{
  "dataset": "stained colorectal tissue patches (NCT-CRC-HE-100K)",
  "horizontal_flip": true,
  "norm": "rmsnorm",
  "fused_qkv": true,
  "inner_norm": false,
  "drop_path": 0.15,
  "lr": 0.0013,
  "beta1": 0.95,
  "beta2": 0.999,
  "weight_decay": 0.1
}
Rows from block 5 of a small autoregressive pixel model, named by matrix and row number. Rows with one number belong to one neuron. Each number is 200 + 20 x the weight over its row's rms, rounded and kept within 0 to 999. All counts start at 0.
After each neuron's rows are labels from the 100 images, of 14976, where the neuron reaches its highest value: "top examples" is what is common among them. Only what is clearly more common there than usual is listed. The data: stained colorectal tissue patches (NCT-CRC-HE-100K).
# fc1: MLP up (model.blocks.5.mlp.fc1.weight, 1152x192), inputs 64-127
# fc2: MLP down (model.blocks.5.mlp.fc2.weight, 192x1152, transposed), outputs 64-127

fc1.378,219,195,182,174,181,204,229,181,229,239,204,164,212,197,211,188,224,235,193,227,205,204,209,216,184,236,187,221,202,193,202,172,191,197,229,199,221,179,198,225,207,204,198,202,212,226,181,190,199,169,183,207,198,199,190,210,148,193,196,214,207,186,139,179
fc2.378,211,183,178,220,191,153,227,207,200,169,177,186,229,178,195,183,203,189,189,213,205,215,203,216,223,203,189,233,184,180,195,194,195,165,201,199,187,217,219,202,175,215,193,214,208,183,172,186,217,176,213,175,193,178,182,172,206,209,176,151,214,195,191,169
top examples: tissue: adipose tissue

fc1.604,187,184,195,204,206,185,183,215,245,218,197,174,216,205,216,167,175,205,230,206,194,199,206,238,214,205,202,187,212,165,179,205,226,216,197,160,183,186,200,194,184,196,192,216,174,205,182,186,187,189,220,190,259,173,199,210,193,196,197,223,202,164,215,203
fc2.604,218,193,208,174,173,198,210,203,220,203,196,203,190,200,179,206,148,199,211,205,190,204,248,180,195,210,193,197,209,194,169,202,193,240,187,201,222,217,195,191,213,197,172,222,204,220,218,190,192,161,219,192,169,177,210,180,230,182,197,218,204,201,206,240
top examples: tissue: mucus

fc1.473,175,228,169,241,217,205,191,201,209,233,201,178,165,208,200,209,181,173,201,220,182,195,206,189,197,185,202,149,197,247,221,204,212,222,206,182,246,197,225,188,180,169,193,203,198,197,215,227,209,187,229,222,184,178,197,194,209,210,210,225,198,197,215,254
fc2.473,201,213,201,167,197,196,218,205,187,183,184,226,215,239,198,186,197,212,202,208,200,192,189,176,192,182,231,225,193,184,203,219,227,158,192,203,178,213,178,188,232,212,149,171,180,179,201,167,181,208,166,237,195,216,213,206,194,207,200,168,208,205,188,187
top examples: tissue: mucus

fc1.53,206,210,226,199,204,192,180,190,203,201,199,205,226,208,178,196,219,199,230,181,203,189,187,171,205,242,221,154,220,210,199,193,185,283,196,196,199,225,195,201,205,129,187,176,202,195,212,223,221,190,224,174,213,202,199,230,226,175,195,230,212,222,227,227
fc2.53,194,197,184,208,183,208,192,178,173,209,209,188,214,171,208,190,169,200,180,179,191,190,204,235,166,208,195,223,240,189,200,182,244,147,203,215,210,156,184,225,201,212,197,221,219,188,217,188,191,241,167,204,187,208,188,200,224,230,212,175,202,170,190,201
top examples: tissue: adipose tissue

fc1.260,194,208,183,182,205,179,164,235,211,218,230,205,213,146,178,196,191,195,191,191,192,199,217,245,216,235,170,232,178,226,177,158,166,187,216,169,231,235,207,244,198,212,230,218,216,205,200,196,205,213,221,185,188,201,168,187,185,180,245,195,199,203,226,194
fc2.260,176,192,207,232,201,207,192,166,183,191,187,181,189,183,214,200,208,239,234,195,198,248,198,214,221,192,187,215,234,182,200,230,217,221,200,206,205,188,185,170,206,199,208,247,193,201,187,187,187,215,214,148,218,197,196,235,218,218,159,186,190,194,195,245
top examples: tissue: tumour epithelium; tissue: mucus

fc1.143,186,179,141,237,209,149,213,217,233,227,187,173,180,192,223,179,181,193,219,211,193,172,200,175,216,199,208,178,188,201,199,212,195,211,203,226,194,228,222,173,197,196,192,213,176,172,210,178,211,171,236,183,212,169,215,188,198,204,213,228,229,193,203,215
fc2.143,191,220,220,174,188,206,169,224,205,186,184,200,221,263,207,171,213,231,200,187,224,223,194,206,166,205,191,220,231,223,179,219,202,198,208,213,214,182,198,195,231,231,251,202,177,207,207,158,169,204,148,208,209,191,216,192,160,188,202,189,209,220,195,211
top examples: tissue: normal colon mucosa

fc1.674,206,238,200,195,186,187,167,202,222,204,193,198,184,209,207,151,228,180,193,244,216,192,215,221,166,204,185,178,215,183,209,183,201,201,219,177,200,214,208,228,178,208,197,217,210,226,209,217,182,151,227,222,206,188,180,199,225,194,212,253,185,191,209,201
fc2.674,213,169,217,242,177,221,177,204,211,244,200,205,170,174,212,222,191,189,179,202,221,185,223,178,217,195,215,206,218,216,200,221,236,207,198,210,222,177,211,201,190,201,199,200,177,204,207,209,194,186,215,228,210,207,202,166,213,232,192,218,214,194,196,196
top examples: tissue: adipose tissue

fc1.255,189,201,170,211,195,164,208,187,236,185,225,167,180,193,223,153,212,177,196,202,203,166,191,202,179,204,212,195,207,172,232,223,219,183,214,210,222,182,193,219,202,223,182,218,164,199,204,177,217,225,237,209,254,174,195,197,188,180,187,200,177,163,198,210
fc2.255,197,229,210,208,187,189,182,222,165,241,199,264,161,202,179,191,206,231,168,170,223,218,176,214,184,203,166,212,171,201,200,198,210,191,200,219,196,189,194,189,204,212,215,211,185,222,209,244,172,181,207,218,203,218,200,227,196,217,180,197,193,217,162,201
top examples: tissue: mucus

fc1.302,220,184,164,232,197,171,189,193,194,215,203,183,215,188,225,189,203,180,209,209,207,161,215,205,171,204,182,173,202,199,218,214,186,215,198,206,231,221,188,181,181,153,167,183,168,186,214,199,169,189,206,204,199,163,204,225,207,186,208,223,231,184,221,190
fc2.302,167,222,210,171,197,200,206,221,239,220,183,203,218,207,224,170,267,180,204,206,204,206,177,194,165,177,226,202,234,204,199,189,200,192,207,201,195,203,190,187,211,218,220,186,229,194,214,220,175,185,191,193,235,198,215,185,217,185,180,174,204,209,184,222
top examples: tissue: normal colon mucosa

fc1.676,166,220,203,208,192,216,201,226,222,183,178,190,190,205,190,201,231,195,242,225,198,192,220,212,247,194,196,209,204,186,188,177,195,207,212,184,205,183,196,221,200,218,212,207,193,206,187,196,226,207,203,172,245,189,187,184,165,180,205,222,203,171,180,223
fc2.676,189,196,206,211,221,212,164,216,200,184,188,214,156,215,204,214,214,193,201,222,191,189,185,212,251,176,183,169,171,232,198,196,193,241,191,194,213,233,223,185,174,195,202,217,183,180,221,205,200,221,204,186,209,220,221,181,185,195,182,198,201,196,174,231
top examples: tissue: adipose tissue

fc1.693,204,192,214,216,218,178,184,196,208,224,236,185,171,232,200,173,214,185,193,224,158,165,202,214,186,199,211,207,202,212,183,167,219,195,227,197,200,247,153,226,210,150,206,141,172,219,218,203,198,199,197,188,173,187,208,207,167,207,234,231,189,221,194,207
fc2.693,230,175,202,209,215,185,188,190,202,222,179,214,188,174,203,246,185,176,222,213,188,201,218,198,203,241,226,207,235,192,206,217,227,192,197,189,217,204,208,196,184,207,144,225,209,201,200,233,212,211,204,195,184,194,209,197,215,203,219,216,181,184,199,177
top examples: tissue: normal colon mucosa

fc1.467,196,208,222,190,205,203,161,177,213,258,201,170,170,194,248,195,167,220,191,188,211,221,208,200,204,162,196,222,162,170,167,200,186,244,199,181,178,192,223,195,193,223,205,229,208,212,189,200,196,172,201,175,184,207,207,244,215,193,244,196,211,175,199,208
fc2.467,212,223,172,183,202,176,196,193,184,176,189,170,223,191,209,158,229,206,186,197,175,192,194,210,164,252,200,188,201,184,234,202,183,133,198,202,209,194,231,244,217,187,197,166,202,196,200,205,197,196,169,240,202,187,208,184,183,211,212,182,203,178,184,158
top examples: tissue: adipose tissue

fc1.148,209,201,211,202,217,190,204,185,220,198,235,197,191,225,209,183,175,174,198,207,201,230,202,209,211,232,209,239,227,254,179,180,211,196,207,178,211,183,187,215,218,170,219,226,178,179,217,161,199,141,195,172,199,223,179,217,188,181,183,210,237,208,202,207
fc2.148,190,197,178,220,180,189,189,205,210,184,197,202,183,184,202,202,226,191,211,203,171,180,201,139,193,195,203,173,188,172,184,183,206,209,193,200,173,190,216,205,178,198,234,212,211,183,200,197,202,234,194,249,188,216,202,210,246,230,200,199,215,203,192,185
top examples: tissue: normal colon mucosa

fc1.54,176,239,204,227,226,208,206,204,199,221,220,176,231,207,225,187,239,232,226,177,173,235,202,209,174,201,172,195,232,206,190,199,214,200,208,183,196,232,176,205,189,175,210,203,188,202,218,201,197,235,224,186,213,212,225,211,202,212,220,214,236,177,229,191
fc2.54,213,203,217,194,208,191,188,207,184,237,190,248,183,177,174,220,208,194,190,210,212,196,207,211,203,200,189,202,154,164,223,169,213,201,190,210,195,195,220,213,228,198,220,195,234,228,208,198,217,174,209,155,200,216,190,220,216,199,200,219,242,217,203,222
top examples: tissue: mucus

fc1.214,221,216,181,233,164,208,184,209,175,253,197,166,178,192,190,189,203,181,202,189,171,224,205,172,236,224,169,197,178,201,205,158,194,221,233,181,201,239,208,201,176,195,186,197,217,223,215,214,169,205,191,225,206,210,205,202,193,214,203,212,193,207,208,188
fc2.214,197,192,189,189,196,203,199,181,206,109,212,192,247,204,186,175,214,214,180,180,218,232,199,216,183,197,202,232,249,189,194,212,199,144,219,209,198,189,178,200,214,219,229,192,193,190,186,213,186,188,173,207,179,190,192,184,211,191,201,135,194,175,201,169
top examples: tissue: tumour epithelium; tissue: normal colon mucosa

fc1.325,184,233,182,234,217,210,208,219,186,251,202,194,184,186,180,209,154,171,214,187,194,194,194,182,186,203,225,210,167,204,182,145,177,224,210,193,200,217,222,194,156,206,207,231,164,209,193,236,204,171,190,176,214,209,188,192,166,183,197,252,219,217,220,216
fc2.325,184,200,227,209,200,179,148,195,198,162,212,195,169,215,178,205,140,207,206,192,196,220,214,233,226,187,184,145,195,254,178,213,188,206,195,210,194,186,193,182,172,191,204,216,178,213,222,187,199,234,215,194,190,193,200,196,202,197,219,203,201,240,197,212
top examples: tissue: mucus

fc1.147,169,209,210,176,190,223,168,210,212,178,218,188,175,185,167,148,204,218,180,205,221,189,238,216,195,216,208,215,190,216,211,209,165,208,217,202,209,228,216,244,213,216,224,171,197,189,210,212,228,190,229,227,193,219,187,204,188,189,167,196,191,197,221,206
fc2.147,197,205,188,144,195,251,227,209,196,192,171,226,188,210,206,204,252,196,215,212,177,186,190,199,206,171,180,113,237,177,199,208,201,196,205,218,224,161,203,190,154,228,196,210,194,224,200,211,216,198,157,197,192,219,198,218,210,206,163,155,182,184,197,237
top examples: tissue: adipose tissue; tissue: smooth muscle

fc1.155,168,242,197,174,211,200,212,232,246,206,211,211,162,198,175,197,217,187,243,242,184,178,185,192,200,210,212,203,158,205,217,190,197,214,209,184,168,241,242,189,186,184,187,183,182,204,185,201,235,169,207,186,220,185,190,221,194,179,206,227,211,203,167,226
fc2.155,196,207,214,185,182,203,193,178,186,185,198,192,236,165,182,211,167,201,189,196,197,237,209,173,162,199,187,216,263,198,186,239,198,214,216,219,195,161,205,215,201,208,213,187,210,197,211,178,196,231,195,193,191,207,210,204,223,197,217,175,188,214,206,188
top examples: tissue: normal colon mucosa

fc1.324,186,218,183,226,192,165,200,239,217,232,201,166,160,205,224,208,193,210,196,193,229,186,197,226,185,210,239,189,156,255,203,213,217,204,209,197,190,204,205,198,205,201,184,196,230,209,191,187,175,204,187,166,180,199,221,177,194,180,194,212,199,227,189,235
fc2.324,193,221,223,204,174,201,178,219,186,219,197,209,195,213,176,226,203,186,211,227,170,181,180,159,200,200,170,175,168,278,195,202,219,185,203,187,133,194,227,211,168,193,216,196,208,200,182,223,194,233,180,204,197,201,202,180,217,226,192,224,205,204,195,223
top examples: tissue: smooth muscle

fc1.203,191,225,165,246,194,202,215,224,224,199,217,146,169,200,169,207,221,189,195,218,188,178,220,211,217,213,224,226,227,182,187,158,216,232,205,203,222,202,179,241,213,186,207,173,186,190,203,194,210,243,218,153,200,196,163,206,210,182,200,238,187,199,221,200
fc2.203,182,216,229,183,200,209,178,239,208,205,206,217,183,180,178,179,235,217,196,228,208,197,199,235,171,212,199,209,212,174,200,207,219,200,214,169,239,243,220,219,182,217,182,172,218,221,170,203,200,204,207,196,236,203,205,200,196,194,188,203,187,184,177,208
top examples: tissue: adipose tissue

fc1.97,202,187,184,188,201,196,208,206,223,254,236,211,193,201,237,225,207,193,219,210,149,186,220,189,199,229,240,225,163,179,154,174,198,199,183,202,211,204,200,195,186,216,159,188,213,207,224,203,213,185,219,190,207,189,210,210,159,179,208,203,211,217,198,214
fc2.97,180,207,202,218,213,213,183,170,164,224,189,171,202,223,202,204,184,219,192,202,178,207,178,254,191,185,243,185,204,197,181,227,203,207,208,217,207,208,218,189,175,183,181,210,146,175,212,188,190,243,215,221,202,213,212,214,214,206,190,199,190,201,201,186
top examples: tissue: tumour epithelium

fc1.611,203,216,187,242,234,224,206,223,211,238,222,218,185,178,207,197,194,209,220,241,185,179,203,216,193,201,215,201,204,167,218,208,208,215,198,188,216,223,222,200,199,190,194,194,192,202,231,221,175,205,221,191,209,178,181,206,236,196,192,213,218,182,167,198
fc2.611,195,203,196,159,221,172,193,199,201,181,200,213,202,225,186,197,176,188,204,182,201,190,192,209,247,195,211,224,186,230,188,219,208,228,187,198,186,173,183,207,212,173,193,179,167,176,204,182,201,211,215,214,185,218,209,197,165,204,185,169,186,208,204,208
top examples: tissue: mucus